From a checkpoint of a small CTC audio transcriber.
Model: 11.3M parameters, log mel input, arch tc_resnet, norm batchnorm, activation silu, depths [3, 3, 9, 3], widths [128, 160, 192, 240].
Training: adamw at rate 0.0015, 9400 steps, batches of 64.
Data: 15625 training examples, 38.5 epochs.
Rows from block 15, named by matrix and row number. Each number is 500 + 50 x the weight over its row's rms, rounded and kept within 0 to 999. All counts start at 0. Numbers have three digits each. After the name is the row's rms in percent of the matrix's.
# short0: shortcut pointwise conv (model.blocks.15.short.0.weight, 240x192x1), inputs 96-191
short0.34 099:562500500459565452500446500544550360544500500451500403595500500500441500561500500353500500500500541500462500500339580445500500500500397452627560595442566549560500500500500540500559500500500554560561557556500420558500500462500500401559500500591442500546500500572500547500459500500542500424
short0.35 106:500500500552609500500500500500558500422536500500534500571500546569461562500500500450500500500583450500582459432418500460461500459405500500555500500561500500560500413412500500500500500586548455561500568580500547446500500403555463453579550500500584434457500500500585540549500534563451500440
short0.36 095:572500500500544500439438500500500552445500442595500542425500572432577500500500500582460500500550500500500537500602368457500500551548500500500500458412500544500500500500500500390500409500424454500543420458543500460500586428500500500500500500500439500458551500500558611554575379563500565500
short0.37 099:547500450546425454560427500500580391500554396398500500548500538500456575500539423500551500500538500575401500500570424452419549542500558500569500452565500500500423557545588573582500500500500547427553599500500500500500500500435568500570567500544500613394414365569561452586500500436435500500
short0.38 103:500500539578500401388535500500500500500373500500500500597500536439545500442563423500581405425500500500500462552500500561500437460500500500500462500500448500562500439602564500500500500367533500442612500438500500500403542391500438437500399500554500500500500500570500556408500454422585500409
short0.39 097:457418556500500500500500500538500500500500587500500500500437500500500623439500455544549448423572500500566542443500590427446569500500500576500500347566422500592433453500542500500433537552546461549446557500454500500460500387416500551500500454500500500411500556560604455604500446571500500456
short0.40 091:459500441500546500577439500500500597500609500407500500500500560446500541437500500442546565458409581433500500453574500555500500500500566500500582441420567500500455500500500500566500564552500500558447500585500435500500500500445500500544590599500500380453500500500569590500395500500571500500
short0.41 101:500500500500588500562457500500604500436440500500419459567500556500449594500500500429446500500500584500594422500500500500563465500500500500500446500500500500416457500500565500457500500500574581500500500500449427500500500500538500500500500462500500557500500440500500500500500560500555500426
short0.42 099:549500447500588500500556500429398500432559446463560446500419415592500546448500500443451500500428500500500500500500571500459500500562500542582500500442500444574392571399500436432459500407500537546500500410500500539450500436580397404500461551500439500500412500500500500500399500442452500500
short0.43 101:443500397394447500423398410500570551500607461449544500500500500500500500500457500500500500500538500500413500500500500458500500453418539562435554458500415538500500500500500500500450410500570425417500442500448435500553500500564500500500441434500500430384440442556440500500461500454500374500
short0.44 092:575500553500577500500500500545500500500554500568500461438405422500500551500439500500500433500376500580434433556500553500500443454500500500500500408500562448418423500405585594439500500500500500645500448500455500461500500500412404500608574500500431500500433456462500500500433500500500399500
short0.45 093:500500500418423500500500451500430500500546401568500609424568500561500500603449500401500426500401415500556446500500400599500500500576500453546500555411586434500411432500577500500500558542500553500500415500500500452500500539500430500500549442461428437443500418500500500432500444500555500542
short0.46 089:500500500500500500557417500451414446500441401500452500500571575500500500402565500575375500500500500500500403500500500541448500500500500500500500455416500540500500431441500591500454500500567583572500500500423451500500500500581500399500500500500500434582500414374573500500500453570579500442
short0.47 092:583418557500500500500500500500563432500442443553438500434560445564595500500381450558425432500500500500500557500394500500500500455423500500456410500500579500500500500500500500500500500500500500587500500500461541500565443441541566500500500500500441500500428450500551429500553500430500550416
short0.48 101:500500458500500500500500500500500458500500500500500582500500577500000546434456500500500500538556500500500500537500500558500500551500537500500500500500500500500500552448500500500500500500500500500500429500500542500500546457500500500500500424500500500500500500553500456500500500500545500500
short0.49 093:500555409440500500452500500500500500436456500451390397500437419540500547500554500500500457423500500577500449500420500549500500500500413500568500543500500500500390556500366500500500500500423549500500500552500500500500454500500428373500500500446500584430500500440500443500454397405500431608
short0.50 098:322541500500500500559432500500500500500500500594500399552500500500500416500500433461500500500442500500500500593500543500500500457567500460500554550500500500409500500576500500500500557500500455458500500500454500500561426465500572500500579500546602500450442545500500500500454500500500500500
short0.51 104:500587459374617500603451500500500500460500444555500377500500500436542461422565500445500376557500448570500500500416542500500500452500401574581500500463441500500587500557500500500500543415500539587401595390500535500448500459454543462500456439451416500500500500500404450500500500399453500500
short0.52 102:500568500500500500500500500500500500500450500541500455500500434449550430432500449500500500500500548594437569500449543551431500500456500500500450500383500550500500444586500500500500500537544451430538500422402427552500500560355540457500500560500500576460500500449547500443500500500540571500
short0.53 095:500500384594446500457418500441500449545426500500580500421592500402419458500500549394500500500500500590559540544500556400541500500500500500456407500415454500580500500500450500500547551500500500550500500500557500548500500435500552500433563440555500631463584500500500500500584500400386500500
short0.54 100:500500443500540500371500421500500500426500543500414500500435553432446500500451500500434419411426417500500542437500500457500538585583500500500500540401550554500449500500458579456500552500401500579500500500500383414420500456548451500589500500433465552500500500405500500412500500459427557442
short0.55 099:500423500547544500500430578462443500500500424434431500500432425462437556445571545436500551457550558546500594500500581500500500446591500419500567416500500564560561500447554444500423500500424500347500500586500607567500445500432500574443500500425500542500500437594438500500412562443500453500
short0.56 107:500464500416500500556500500500536445446545542463500418500459323500418500568500500500500595500500412500551500500420500579500413551500500551500500395500500500443500500573500415500500459401500500500452500500534566435459500500556415449547500398500567560560500459440500500500450500552500555420
short0.57 106:562378572500432465556445500553500437500500590541500418500587428500555545500578500458500564580455461500555500445463500500377590500500461564500500500500500458500500500448500568555500461431500405557574455542543387578500538628568500500425437416500500584500459500500464548545457570539500540547
short0.58 097:500551500500552455431582379539550500574500540456500500500500418500457393500500500426382450500500452422447438500500500545500559423446428500443555412500417414500500500546551420431561433456500446500458556446563443560500500537379500451500388412459500365500500500500500500500500459500572580500
short0.59 100:500500500547500500457540500500500555585500566560500445559500500569500456570500500500500500500500446500500556557500454407458500418548560435500500500637500500535500500500500460548500500590451542500412576500500500500552456594500432446500500500500549415500576541562449500443500500392500500567
short0.60 098:435500538579500500569415500500446500426500500387459500431500500448569500432500500583558572500500591605428602500500500608465552500500458461500394500548426561500500500500500500500394576500500436500500374432500554546500571459500336500500500500500542500500561500500500500500430463500443456500
short0.61 100:500444500582500567500500500572500500500438575500540455575450546577415500500555605500385441500500500565425500500500500500411500584603546409500415551547500500500450538500406500500417405578500460500608500596455500443428500580451454437551500500544500395435500582500500500500500562500500500500
short0.62 100:500500540564500500453500433436500558500500500500500500448500500500200500500557448544552535500392500500500500552555500425500500500500500500500541500588583459500500500500573500500500449428458500500500416500598500453602576447573500555540433577500500500422442456500428500407400500500500584441
short0.63 101:500500500500500563542500500500454500500450500500452500500545438500500463500561578500438447557441540422460500587353500500558401450500500438500500578500500541535500500500500500500451500460500451539500596453407606621546367561591394500500460500569500412500542500500500500500500500450562500436
short0.64 100:559500500435580500429500500500500366542500433576408500500500459500500500413500500500500500543500500435429449420500403500439415500500500443554554500500500457500447538541571444500500547436500543500500500500398635500425500500553500500500460404500580500500500413500500500500500500500401500457
short0.65 098:500552396500547579433500500500553415500417456419449500552414429500395500461446588500500500500500385500500500432444457500554500500371500500460600500500500574374461500440539500500446584583439423500500448500500587500562500569500549555574461551540500500500500431500500576500500413548500500456
short0.66 098:559573500500500500500456500500557500418440563500500454574433500500442500545500500457500500424500595458500435500558579566500574568593500500500425500393500569500500500500500546452500407500500447559500500500500418500435577464500500433500446542559500541401424558500543500500374500500451430500
short0.67 101:500500543396459570562549541415500425500404500500500381500500500415438500500588500453500500500463424436573500551500500500500500500547442500500582500500500500500588500440500603458500500542457454557546589589500500412436500500408456439462500500500417500500549389500500500565500412500500449500
short0.68 106:547412500413500500500440545441454500458461602500500500437450500500500401554438500434500572500500500604500500500408500500467424578500419500500500500592552500500500500500500500500597560500500553405500500601500455500549500500454500419500452500456500546500579412448424500551459550433500500457
short0.69 113:566558573420537500500540500455542404574594500535570565500453550500500500553559500535500452500416445500500500500500500500534452417535464500500500500427347500500467546500500500500563500572433500446542500373500536500500567600420540451560431570563416500500555611500500392500500500500500500500
short0.70 111:500500500500500462391500563500500500500500424591500464500572557539465382500500500500500564537467428500427435500451445386500500500546500500377463500500500500548500575500545573500500608422578500430545552500459456500500464500500500414463548390500461500500455500500500500409500500318446570548
short0.71 097:500417500382458442500432562425500431500419428500463429500421500500442500500609500414500567444556500500434441500500588500443429388500500398500543500428500500500446500500592500500462443567500392556500500500500431416500500500500428449500500500458500500594500424500538444500500459500577359500
short0.72 100:500584546459500583560555500500500500461500565559553404458500500500458500500500539373500422555404500560500538500436500547500500500600500397500427500587500555440437561560456500500500444500500536595565500500580500630500446500500500365500500500500559500416500500500500500500435500413500500500
short0.73 112:401441500561550434500470500500500399465500539460500420548430500500463459500439439415500500500422500446500500416500448500500500500500500536500500534465500500500500551562500440446539400500553500500429447553411442500500423500460561500570565500554564500389551500500500549500538393500435384500
short0.74 103:566441544500552500500500500591500500500500500551555500542571500446500428500500398500547409447463500500500500500442451500500500500423500500500500616500554500500362562449384381500500500435500500500500500449418500605500500431500500572500631448392500500401500566455500444500555550500500500500
short0.75 099:500576500500500500500500401395348500500500446548500578500383500551547447561500500568554423500464443573500550441500437564560404453558500500500455500500358559500547421500500500439500500500500500569500569560500500537567437560500500500561500549547432541500500500457569547360500545500458443462
short0.76 090:500500500575564500500500500500500455500500601450398500452399500500500396500500500410500544500558398552500500500500500448543404500500439545500500401584500500500438427441435555594500500459590500415500452500426500500418541500500442542500546413500500425500500579500449500500397500560548548500
short0.77 103:433564404500500500421500447572579396500573455500500552500500457453500500542500557425554500540500500606500550538608500543450500500500576459500425408440600500500500591500500450500454500500500500500538460500500500500577387550448580500500500406447542539550500586500500500452557500500555500588
short0.78 115:402560445540500500427423464500500536351560500500441500457428500366460500435500419500500500500458500500398500451500500459337500465500460500441500500500459578500409437500545553500461500428542453427462435500445466618550466402469565540548418536500547500500500462550548500500434500448544542500
short0.79 094:385402415500500500500500500500552500500500500500441500500500441568562554500566427500540500500446500500445500561549573590500454444500610563454500433546500500500547392557500500500453446587402572500500500388500500456500500500548550592500500500500500500500500500408500458500500559382411410439
short0.80 095:500500539500550423558443547544548461439500500500500500500432431446458561500418447560428500500445500549550420500500500500500414500500500500500557417553500500500500500500556420500567500576500500598549445500412413447369500500463500500385450500552500500550649622407542442455551500427500500500
short0.81 103:500500500500391500546552417415548412421463408432500500536446500425500422408417434456570556500500500500420500438500567500549449500568500569463559500500388500441548500460500434547500500565448616458500500431585500500500460500500500451540459500500615500500500392452500583556578500500454450500
short0.82 099:548539413500388500453424551500587500544500413500500445433500435455500579556573500573567500571603500390556449500500570580400500435500500419424500565500428500455500500542500500500500440500500500432446500548447458500500500500549453568500500431500552553500500500500586554500426436500500500500
short0.83 106:500500432559500454500445416500500467415587548500447453566452500500500466500439500500500500461403544500411500500500500532500571584500456442538500557404500444500434467500555554500451500568406500618500455500500361456500500396462457500566571454500500500360500426440455500546605500411458500500
short0.84 105:500546500593467500500500500562557500414500500424438578500500500500419500424500436500500500500500430500500500500500500583537500500500384500500435500459383569500402571500500500500500455500500654500500597500583411500500609552500446500500500404500464563500562456500597500500500433583500500500
short0.85 097:441550500500550500500417576500500500442500547500500456553500274559500500402441447500561500457536500500500500591427456554500500500500500500500500500500541583500500549500335500500500500419500500500432451549617500500500500500572453359500454500585552500500500500500500500445548456500500500500
short0.86 095:438500500342500500416500561553559461500421500500417553500459546548579554408500558500414500418500555500500500440500545564500576425500500451500570564500451427440500500500562565573500402552500500564572500421455500500500454551500500554500500547441546500552454500500437500454564500500500500545
short0.87 091:500500500500500546500500500500500563432447500500580439414500500449382500442500373500500449416500421500500500500500500447558428395500500500500500441451500436431500500567500500500550500500500387585500500500545435500444500500500500500428500500500424419444454451500500500396500388558444500500
short0.88 099:547500500550425500577576500500500500500543452394500500460500446500500500500576500500456424457500500500500500500500450463557500500599500500500374500440500439549500451500432406500500500561556500415566438500418500500553500500500563444500431500552500410500500461539427500418544576460500580576
short0.89 099:500500500500500443561569428431570574500500441536500441500500500500500500420500500464444433500428500545500500548500390500500500500500500500500447566500537456500577395500417399500577580500459500440382500500500456500500564500406500611400500462500500500577443500500553441500500556567560500500
short0.90 097:557500555442500452500500610458542500500406500500500500500500559578500500583456500577541500500540388500427500500500457404449548500580404500602500500561500395500599500438565539500433500500500465500500500500500566549592452609563435500500500454500500500541593388552500397545500500500500500500
short0.91 101:578460500457546436544500500500500500439500500500438500500500540562500500404549500439500500439442500583500500500500651500568564564500500500500500570431537500551447500500451436579500381500500500542500437500582451500500500500424600447439500434604465500452555579500500464430500500567440420556
short0.92 102:500542442437424500426500347500445500500500500500500500448455500456549500588427557500552573587500536445543423417537445500425400500541545500409410564584500429580500500536448567500560500500417457573446500446441500500500500428436603500379500420500500609573414500441500500500500500552550500500
short0.93 092:385500586413500409500500500500573500500500500500500415500444500591500393500500500413588500454544500432500500630583500500500500500500426567500500459500500500553500445500500500603500500445433500560500455399500543500500500500376500500629500500500429500500500500554549556500543500500500409500
short0.94 104:500433569500500500500388500500434500500500579560500461562500500500467584559500500549500424500593500500500547540500500568581500533536424413500500500462440500500500500565500500565500378545500412449443500600418545420500397449500551464549437340555602445462500500500500500500466464423446500558
short0.95 096:500500548442557500370500500500500500554500548434395552559500500566564500458500421500556500500379423500500400500572500500500538500540500585500435500453561500500417412500434439500500500456500453569500500539500445500460500540500500500500500500500451447500500500500580500500558500539500446548
short0.96 102:500439500500500463500570500413500435608421551422500500545458459500500500500500500546500642500537500500500500421500434500403448550451577392595426500535589500536500500500500500500500500434566562591419550562441500454547423571500463547374445464500563500443556500500541428535500500500429581500
short0.97 101:427588455500500570500452549500500433593500549424500404408447500460437548554500451500500558500500413572500561500500500500462407431500573500550459553500455500544445580500500500556500395500500500500436565460500416426539569500500579500416500549559500430582447500500447451410564568453447500546
short0.98 102:500596445500567500500500500500500500447500433440500428500542500500500500437500409500500550500451436547554500500500500500500540500500500437500500606434413583576456543500500423540583500500413500448545500567500500500441447500382441455500500550500500429500593500569500500551500463500383547409
short0.99 100:582401448500576547618595438500460545428434500586500500421459447464445444500451589588591500500500500402390500544500500500550500500500500570453500409500429445500500500500569500500455535500500500500500500500450598500500562429465500500407446500500500407543500354500500500500500461610462388500
short0.100 103:428549437500565429542577500549500460450500445424500537457500500500500436447556500444500570500500500542421403439584435544437500457565455456500500541500456431500427500566421540500500414585549500539500570500500500427500546460544428500572500454537455575420408457500567500571500447500500500500
short0.101 110:500539551451591500500500500437500500500388500586500416576500500500431500383500540456500500547500416567556435556429413444500500500500461538384537380500569500500540461500410500500435445500500500458586570500500500500500459500439500500443596536500500500500500500591454439403419567540500561556
short0.102 098:543565449500500432500562500582461500500500500500463560500500551448500405500500500500547500500557335500591500542546441500500579500409418460559571432500547582500611552542453500500552500424500500435500500500557500455382500500461404500500551500500432500410500500500561500500433500500434442454
short0.103 107:500541450500444536411582560500565500500556466500500550407500418500571599500500447437500500544500500500584500500500447400457464500433500500461414562543500500565500500551455500500500500558423500412565500455500541598452450425536500458550564543455500500500500433500500500500500581500500552500
short0.104 103:559563449500559500500441428500546500454500500500571500500500453593456500500500500500553500445500500557500500546585367572500500542432500500457452500394500402500500455442583443500557557452404436500547417500367500566445562453396550500500500452445500500451500552500446446500363500500452500500
short0.105 104:435500435500500500466546500567500589500500500500500500423500500578464447462436500500500500500558537500441442438500500413500465559500500500500391500500500500459581398549456550500421591425500537403554461500500500445429427417386440500500538569412451578583500500452500500432500500500500500500
short0.106 100:500500500439500451456500500500500500545426500500403500500442500500409500397427500443557445500600500567551500421430583437500500567500500500500500463500464555542541500417459555500452558459500450500500450452578500562500500455500456500500428417430558500560464438419500464500500500415500500500
short0.107 104:500500500500357500539500579553551500646500500500438584500500500463563556500500500428546419545431410500429500573460500451500500500500554577418453500419591460467500500500500500538543433500556418500500500500500500560500500500500500500556553500569500442500555538500500500500500500536413500537
short0.108 093:500500539500540554459500439542500425500444500589606500434500437553500500500500461500500500500500455500437391500577500426560553500554500500569500500437583500581500500548500560500500500500428539382500420569500372563575500500500550422553416427455437430607500500379500500500500606500556441500
short0.109 109:500500500448500573500579598467500549500454500448398454448500500434500500568450500571378500559550433500548500500500500500451500500500500537405500500500446393500600546500535436500500417500456500500596500559500542500500500565462549563459432438500500434547423457500500424542451500562418537566
short0.110 092:550500454446500500549547458500500449442500460500420500500500500500500459546430500545500573500383500567542439500594450570557559500500500500500500500500408500500500558500500500545578438500500547500500500542452500500409500500500563500500500500579500401500448443406419442407557500500446449398
short0.111 104:579500424500500500458500449547447500500460500580540500541500459500536500454555500500459500451500500500432464500424379500373452500435388500500500554451500395500419500451500500466423561500500594440577500638413419454392551566500372444500500588465449500457500500465500500500551500546500500381
short0.112 100:462424567500457500463555500500573576450543589565500615500428440500399442500432404500407446500560500500500500500541500500413397384500500500500500578537500500451500336500500500500500500436500409548461441500549500500500564431500444597500500500500551500457500452500500500500431430500542500565
short0.113 093:436555460500500500373385500451500500580463500547500447500500500551559500543421591500394500500425500500500432500446500500412500500500500439376450500443500593500588570457434500449500546560500500500457500566500500599500397402565578429500566431562500424500500500500570451463414449415500500500
short0.114 105:500606500435500500500598459575500500540500446500500500500500500449421457500500558460459393603445577500541500594500500500545399561500500500500500570500500449500500500500538590500446457500549556462412570500391500500555419437451562431553500500449500500500500423628582500434500500544426553500
short0.115 103:500547500461500457500500500500500615500551450500500500435554456460500500500439500500500500500564500500417500551500552500445500500570544557384500500500500438582500500500500452450500500411538396500500607500458500657500500566454500500451536452500500559500568500548458456500500391584549500500
short0.116 104:500597457500500500549500457443461500548500500568597500500500500460422500406500438536500560557500435500500500500500500443404560500500500500500435500500440500585500500456580536563451500422500500596454500500500500539576500500568548436463435428500500578500384440434580500428332500448500567500
short0.117 096:500538455500500500433419429552500500500578457500567457500404500440555500572553416573545500500441343545579426500500500500424451569365500500444553500500500546428500500500500550576578500411500500500500575462449500500500500557500500500500583556435551500414500438576435500437560500412428500571
short0.118 104:438500500500449574411500500456500540500545443548433500392500500500500604500441500458500443461544500583559555500500500550424351565453625500500553547434561384466541500425500500459404500449500500539500500411547573544500500500500462568553592500500500409500500576500454500561543500431500464500
short0.119 100:500500500454500539500500500500432500578366547430554444500500403500500437441500570500500500500500553500434405426500451557438500572500539457543500458596564437500567500500428556447500500500565500400500454500500434609500500500415500500404424500500439500500500500500458500500500500544395416545
short0.120 098:500586500415500500427459500500594500429553459500393442411500427420500381500500458424438500576500500500550500500570500500500426435413548500459500500424500500500425500421451563500395500500500500500500500570456500563445409500412500500429548562435453500500446500500390545500439592550500500500
short0.121 107:500500549535422560540500500500572500565549571500447414535500500535566409500500500500558536537500445443548500500500545414400500391432500540500500430442437500500546500539430500428500500500500450500459539500500366448540462554500500531409457500500500435408463433585452571500432533500566500437
short0.122 095:500500500500457580500458500500500552500500446389500434500547351500500500548579500442553500458328500500500438444500451562500451457542500500437500500416500500500500553500500500500500565500425500500584417436500500454407500429552445500500500433569500500345500500399423449500500416440424500440
short0.123 104:500500500500580564500500453536551500590445450551579458424411445572500500538500563500437580500463500626596544426394405500545500458598537500432500500569500500538500420555500500500500500500500500500388389438500615500500500418500500500419553500500544565500500500422547571457552500416445424393
short0.124 099:500500500427500500562432500444500500500500500445566552445500433441556500500500429500500374500500500600500566500500500446500460576500500500570500578500500500500548569500459560461500500445500500465500551435540500500500552540440500500500500547500500553448500500500500500445500430542500500500
short0.125 104:500500500500500500500547446500500408430536558500416456500561548406500500500569500549500415500565413439500571425429440500500544500500500441597415500442584431500500500420554540553434500411552464500500553585500579500564500500500550500567412599500500469577442500424433500500500465566500500579
short0.126 092:500550567500500452500561559445500500500577500500500384500500500553500500388440543617398500500500500584586428575500450500448451436500541500576500500500500500565500500500435414447500500417456500500588500500572500564585500500500500500410423500557500618453423557500500587601443583553500500500
short0.127 102:500500500417500448500500446448500565500500437500500356500443440500414377601500554500500442500500542546500416500608500500500500500500453464451561500500459445461371452500449566438500500500500500500500500460582500500591459500540500500449616500375441395500500500500500542569427533500401434500
short0.128 106:500500500500500500436422500540445500540442415500385500500466437450561549436545460500500398401500412457585500500500581500404454500500436500405500500500566549553500500500500457500500500500448500426556500500558500500550392500500557500589436431535500588555436500568500420447500500561500442547
short0.129 103:460500443465500500391500555500545452451500459538535419500500588500457500500590500500500451500548500407500446500500394537500500500443500500399433564500500425424440402500500500500500457500500500500500500500500561500414457500500500500553500500500569411500500440581500500500500439356462500572
short0.130 102:458500500500500500360590457500405500500561452395500552566551440500460500464415500500424454443500597500500582500609500456500500500500446500500427500411500423459500500380574500500500500500500500600443500500500500500454439556547500500500552500500551410500550500500500439500578500500433500500
short0.131 099:500500500500548500500542537535382500500437500446500439500568459500500418459500500551452554500500500500431450500500450500500500576444455541500411448500500546545407442500541577437395500500500380449466454500500500558500500500458500439420440500500544412500454370500500500458500464500500500573
short0.132 095:500500578500542543459383570500436560460500422500500462345552500542500500438500500500500500500500500500500500552592557430500431500581500406448436443448500500558500566500403584596537500500575500500500500500500573500500432552500412607439553500553500500500500439500500449409500567585398500500
short0.133 105:547500569452611570535500500445439500500500425500500539542540500500500500500500462580500500500571500420409403427500500403562452542544465547500500653500417555500456392500500500462500500544429546500500500422378500426443429456500500500500563500500500500500500500449500500451500579500400550500
short0.134 095:500500500558447500500462500500569625574412500411553560588454500500542538450500500500500583569500500500563544569422552500500500500500454434500453500417500500500500500500554546412545560444500500455457500500440559500500546455500557500500500500500552500500500580457407413500403577554442500463
short0.135 097:565427542375424554454543500569577500500500418588410456460416500617537554500500594564500447500387500500500410565451500450500500500459416500500433500500500500443500500573500455452500500500573500571460500500500579416500426425619500500424500440500500447500437435500543454445542500553500635500
short0.136 099:500415450458540539419447500500385429431500500500447444622565500500445500500500445437500458433429439446500565500500500500500550542500457500500563544448418500500561415500442577543500459406500500500500462500416409424500413621500568500570500500500562500500554500403458448572500500500435500564
short0.137 093:460500404567554428500553500500500427500500574500500454500500500500455500456464590411500543500500500398556500500500553559500585456428367577500500455500414591455414546561500563426500500500578582500500500578425500564500562565500500539500418500500500583500423446500500418500500455454437500419
short0.138 107:539500461500500500500455451500447466539500500500439500449553547575500500500535386576404500428447421572500547500500500500500500464560548554456543500500500500500500500500500500500566557446588500500434560365500500542389464500539413550500381500500438422384432430500571500500500396546421455547
short0.139 102:500500572579617500441500574500543500573382574398500406500544500452500452534539500500418500500441457435500500500421566500563557500420500500500414455435595500627500500453591500429422500500460582446500540457537500500500384500461444391584500566461438545584424594500500500500386500544500500500
short0.140 102:437566500440500500561578563385500500500500500500455500556500500500500500500441558500543432500428500550500457500500500500500500575547500540549500600500500500431553566441541500449627409500500590500382500539445458500390442596500535578562397500571500557335500558442500542500429500536363440421
short0.141 091:500604500500459500500500544554500411427423500500418448500439500500500500500549565500444500500558544500454500549500543441500556436596555500393500500500565500435500500554590560500500500453500430500500500439540500500449500500545500500500548453500500445586500579410446447430585500500557420448
short0.142 097:557553500395500500562604500591500500368439500500500500500500500439500415334567500415447500445500460398547548500445569500560500417574538552500431569421551406554500500500500572500457569500500500500573500500500500399500500444500500500500500500500500452552415569548500500377500418500549500546
short0.143 101:500500408500408398444450551560574500500500440500500500418446563500500571500542500500500500500454537500500500566564500500564436547500500448555573500448500500500500500375500577500500500500500562500560544456500451500404408449500418450558550500564500500500500452500463500569500572500500426500
short0.144 104:539548461402559542540500433436500464587500500500563500450500425546500552596544576458500500423500453500444434500500500552542404500551500500500500500433548500500422602500344500442500457436572610500552500500500500500500500500500387457454500537562500417562540500460500500453500500500500384500
short0.145 101:500425500500580432583413500422438416550500430431425461500438447548457500500500500500500542500576437428500500432500448500427500548500500500576500535570560500557500500500558558500558500451565420625500500562500431448414569500500545500408416547550500405434568534436500425459500500500347394500
short0.146 095:500500500500544500500382500419500500500538571500576424500436567500500500432500500500566500500553500500558557464500542551500541376500395562397413500544500450500500559458557444500500500500500420550500562545500581561424455461442580578378500500461500431500500569500440500421500429408500500411
short0.147 101:551453500539500500500431500569500500543405436558500500500575442500360570500500500591419500500546500500500431500500445500547570449500412436500422500500452500556545500500452500500500446500500500596500500561500418500563500554455500500500417398545556500557500500547500453500500458404500430413
short0.148 101:572445447500500500558500539500392500403500421500536458559500500500500564500500467437431560333500500500435500587500500554536500455500500371500415627462448560376436500417500543500500460500500538543500542500500500563420448557374564500556500547500500500500554546463500500500450500500500500500
short0.149 100:367429500500500500500425426500436500500500452423500575500500500500438551500500563541500500500500500428563500386432437500437500500438500500573566430500500500552500500554500583388500358500538439465429500555500428500544551560500500446500564420500500500500582500500558500500446422500500545418
short0.150 097:537500500500500544500561500500500536565500595453559451548500500500500500500456540500566454500500417500500457405559500500500460500590500500562500500402392410500500500546552500393431500500500500456454444438579555500500500569500409454500555500549500354541414500411500548500500500500458431551
short0.151 109:500569500414500558550451600500500500444500422559439500500500500500500533551451446500500383453500500418445563500500380500398500500421500539442500545500551424500444395500451500545500438457559434426585500500537543500549545500500500500557554448586437411414386500537500500500403500446437500440
short0.152 092:500500500500500392543500500442500567500500547561500500567500560411554435500500500500500500448500554500410559500500541500500407375419500500396444500563500500563420393580500552439500447398500424337591548446540500582450399450500542584500419500546427500500500500500500606500500500500500500500
short0.153 110:404533500460500500452500562417465500384500463562428467564500543500465500584500580423500434582500500581429438432500500462539500500500461580500573557421442465452447500453500500585382544500500418447537500500500540500500500554500500451451446432356558500450554537598500563437500500415445500564
short0.154 099:500500410439446500500500591432446500500427500450411552408564500544500569500428418500434500456500500548557500500500435596500500500559500553500426434500573455448500500500500500460575500433574423500500500500544543402500500574406552451537584423435500601500434434438500500556500421500442500423
short0.155 107:433500500405500407380500458500455431500500557500383446377598500500500455464559500500442570537500423500500500500436569572500500500500429500438500500500444500409500500500500500500500500500420536500500500500500540500533331540460403432500388550500500571452500436432500500563440389427500500500
short0.156 090:500500500449500500452500581500500500554567500500500550455500453572500500424500500567500424500500570500426500675500425500363500413560435559441500500424500565432568500441500500544542452500399500435555500375419434430500500542442500500559500404500500500458428449500565567436500500500500410500
short0.157 111:443583500455500571500500500500461549500432500500445466500544500437449500500500437500500433500500559500500500402500433500551500500460500447559568426500408500463500500465439500500566500500500500546500500417500500500500566550423570500500500500344454556451500550552569500500416500454470500436
short0.158 096:500500500453418458500456576449438592500576568500545574426438550425500500397558565558461500406500554500500563385453500435414426500500500500542500500425500500565500500500500500589438500500500612500573553500500545410450564500500548451500500607500500557500590500500500400555500560453448500500
short0.159 094:434552435406500565500408389500500424500580500585542500557500442500574500452573500500500500500500451458393552500500500500538418543500568500500558500500500446583602500500428500500500500432565556500404426446612551500500500400500500560411500593500500500500500464565547500500546500455558500427
short0.160 111:417500500500455429426500500500500500566500379500500544500428421408500544548500392577422553500597500572500500500500551395546555442577500500500557564435405445457454534589549551500423500450435542500412594438462500500500543500500500455399500500460500437500500398500584500576500500388500601609
short0.161 104:500500572500594573371570459447500560466500425553555546595500381553500452463572500432500544500500421572579543500500500500544500500546548500500500597500500500458433500500500500536500458437500500556567548467456500500500560591500500537500500411574552445555560387583500452500537456500500412500
short0.162 099:405500575500559500402500500452500438500567500457500500500500500500500542390500569558500500500500500500545539500500500500383500553432415550500500566500500437465451500500500425434364544444539445500566500500500550500500500500574500500546500418577500274430444566410500500421431500500404500432
short0.163 097:500500406551408400500500500445460462500500395500576500545540452549427500434500500500500500557450500500500584500500500574500455432500537562500500550595455500500500459416500450500500500561500377500500500500549438500500500500500500405566453431436500545427500426500433500569500500436573451500
short0.164 097:410549500458454565461410500500500544500550416560500458551500443457547500564390444397500500449500500500500500571500500552500500559500500596500500500500392423500562500500433406550552398413459553450446500500417542576500500500429572567500500415500400500500500500443500553500500383500432500564
short0.165 099:500420436500500425544582500432563500500557382577500500500500417500577400580500500500401500577452590567435500577500461500500574461500500430500500500500500500547551397500500500440500500500500393547500567398456540500448500500500593500500560463500410500500458500500599375500539500500584557429
short0.166 095:500500377500500500500426558442500500500500452500500500434500558500550500500445500571561551553500409446500450500572500500500500565500448425459420500382448391500434577582547500549500500500542500585500500500415413500573551580449500500421567447500500500572500500438500545578423500539500500500
short0.167 099:500500500557418500460449442409500500500500554500500500453578455558580500500500500500443586547449500455598500500500500500500500500500500436500500500500500500500443559422500500500500500425421500410500500500376410562457500500500556500538500441574500542500433500551430455399500365386558500500
short0.168 093:500500500437558556500556500500451567539500438500426589500457547500500441558564547500500500438399437550438418500577543500500500422500547550585500416500500461500424500500560556500500437545500541416573500500500410573438585500500421500500500583438500414444429500500500420451400500500500500500
short0.169 098:444500500500427500500500557500500556500500500500454500500554563565536500500500582451568500547500500500500500500573417416448500500568463500500500459500500500500547420500500564577500500500553500444446441554376444500500500548500500597454462550546500586453500500500500578500500500500500500461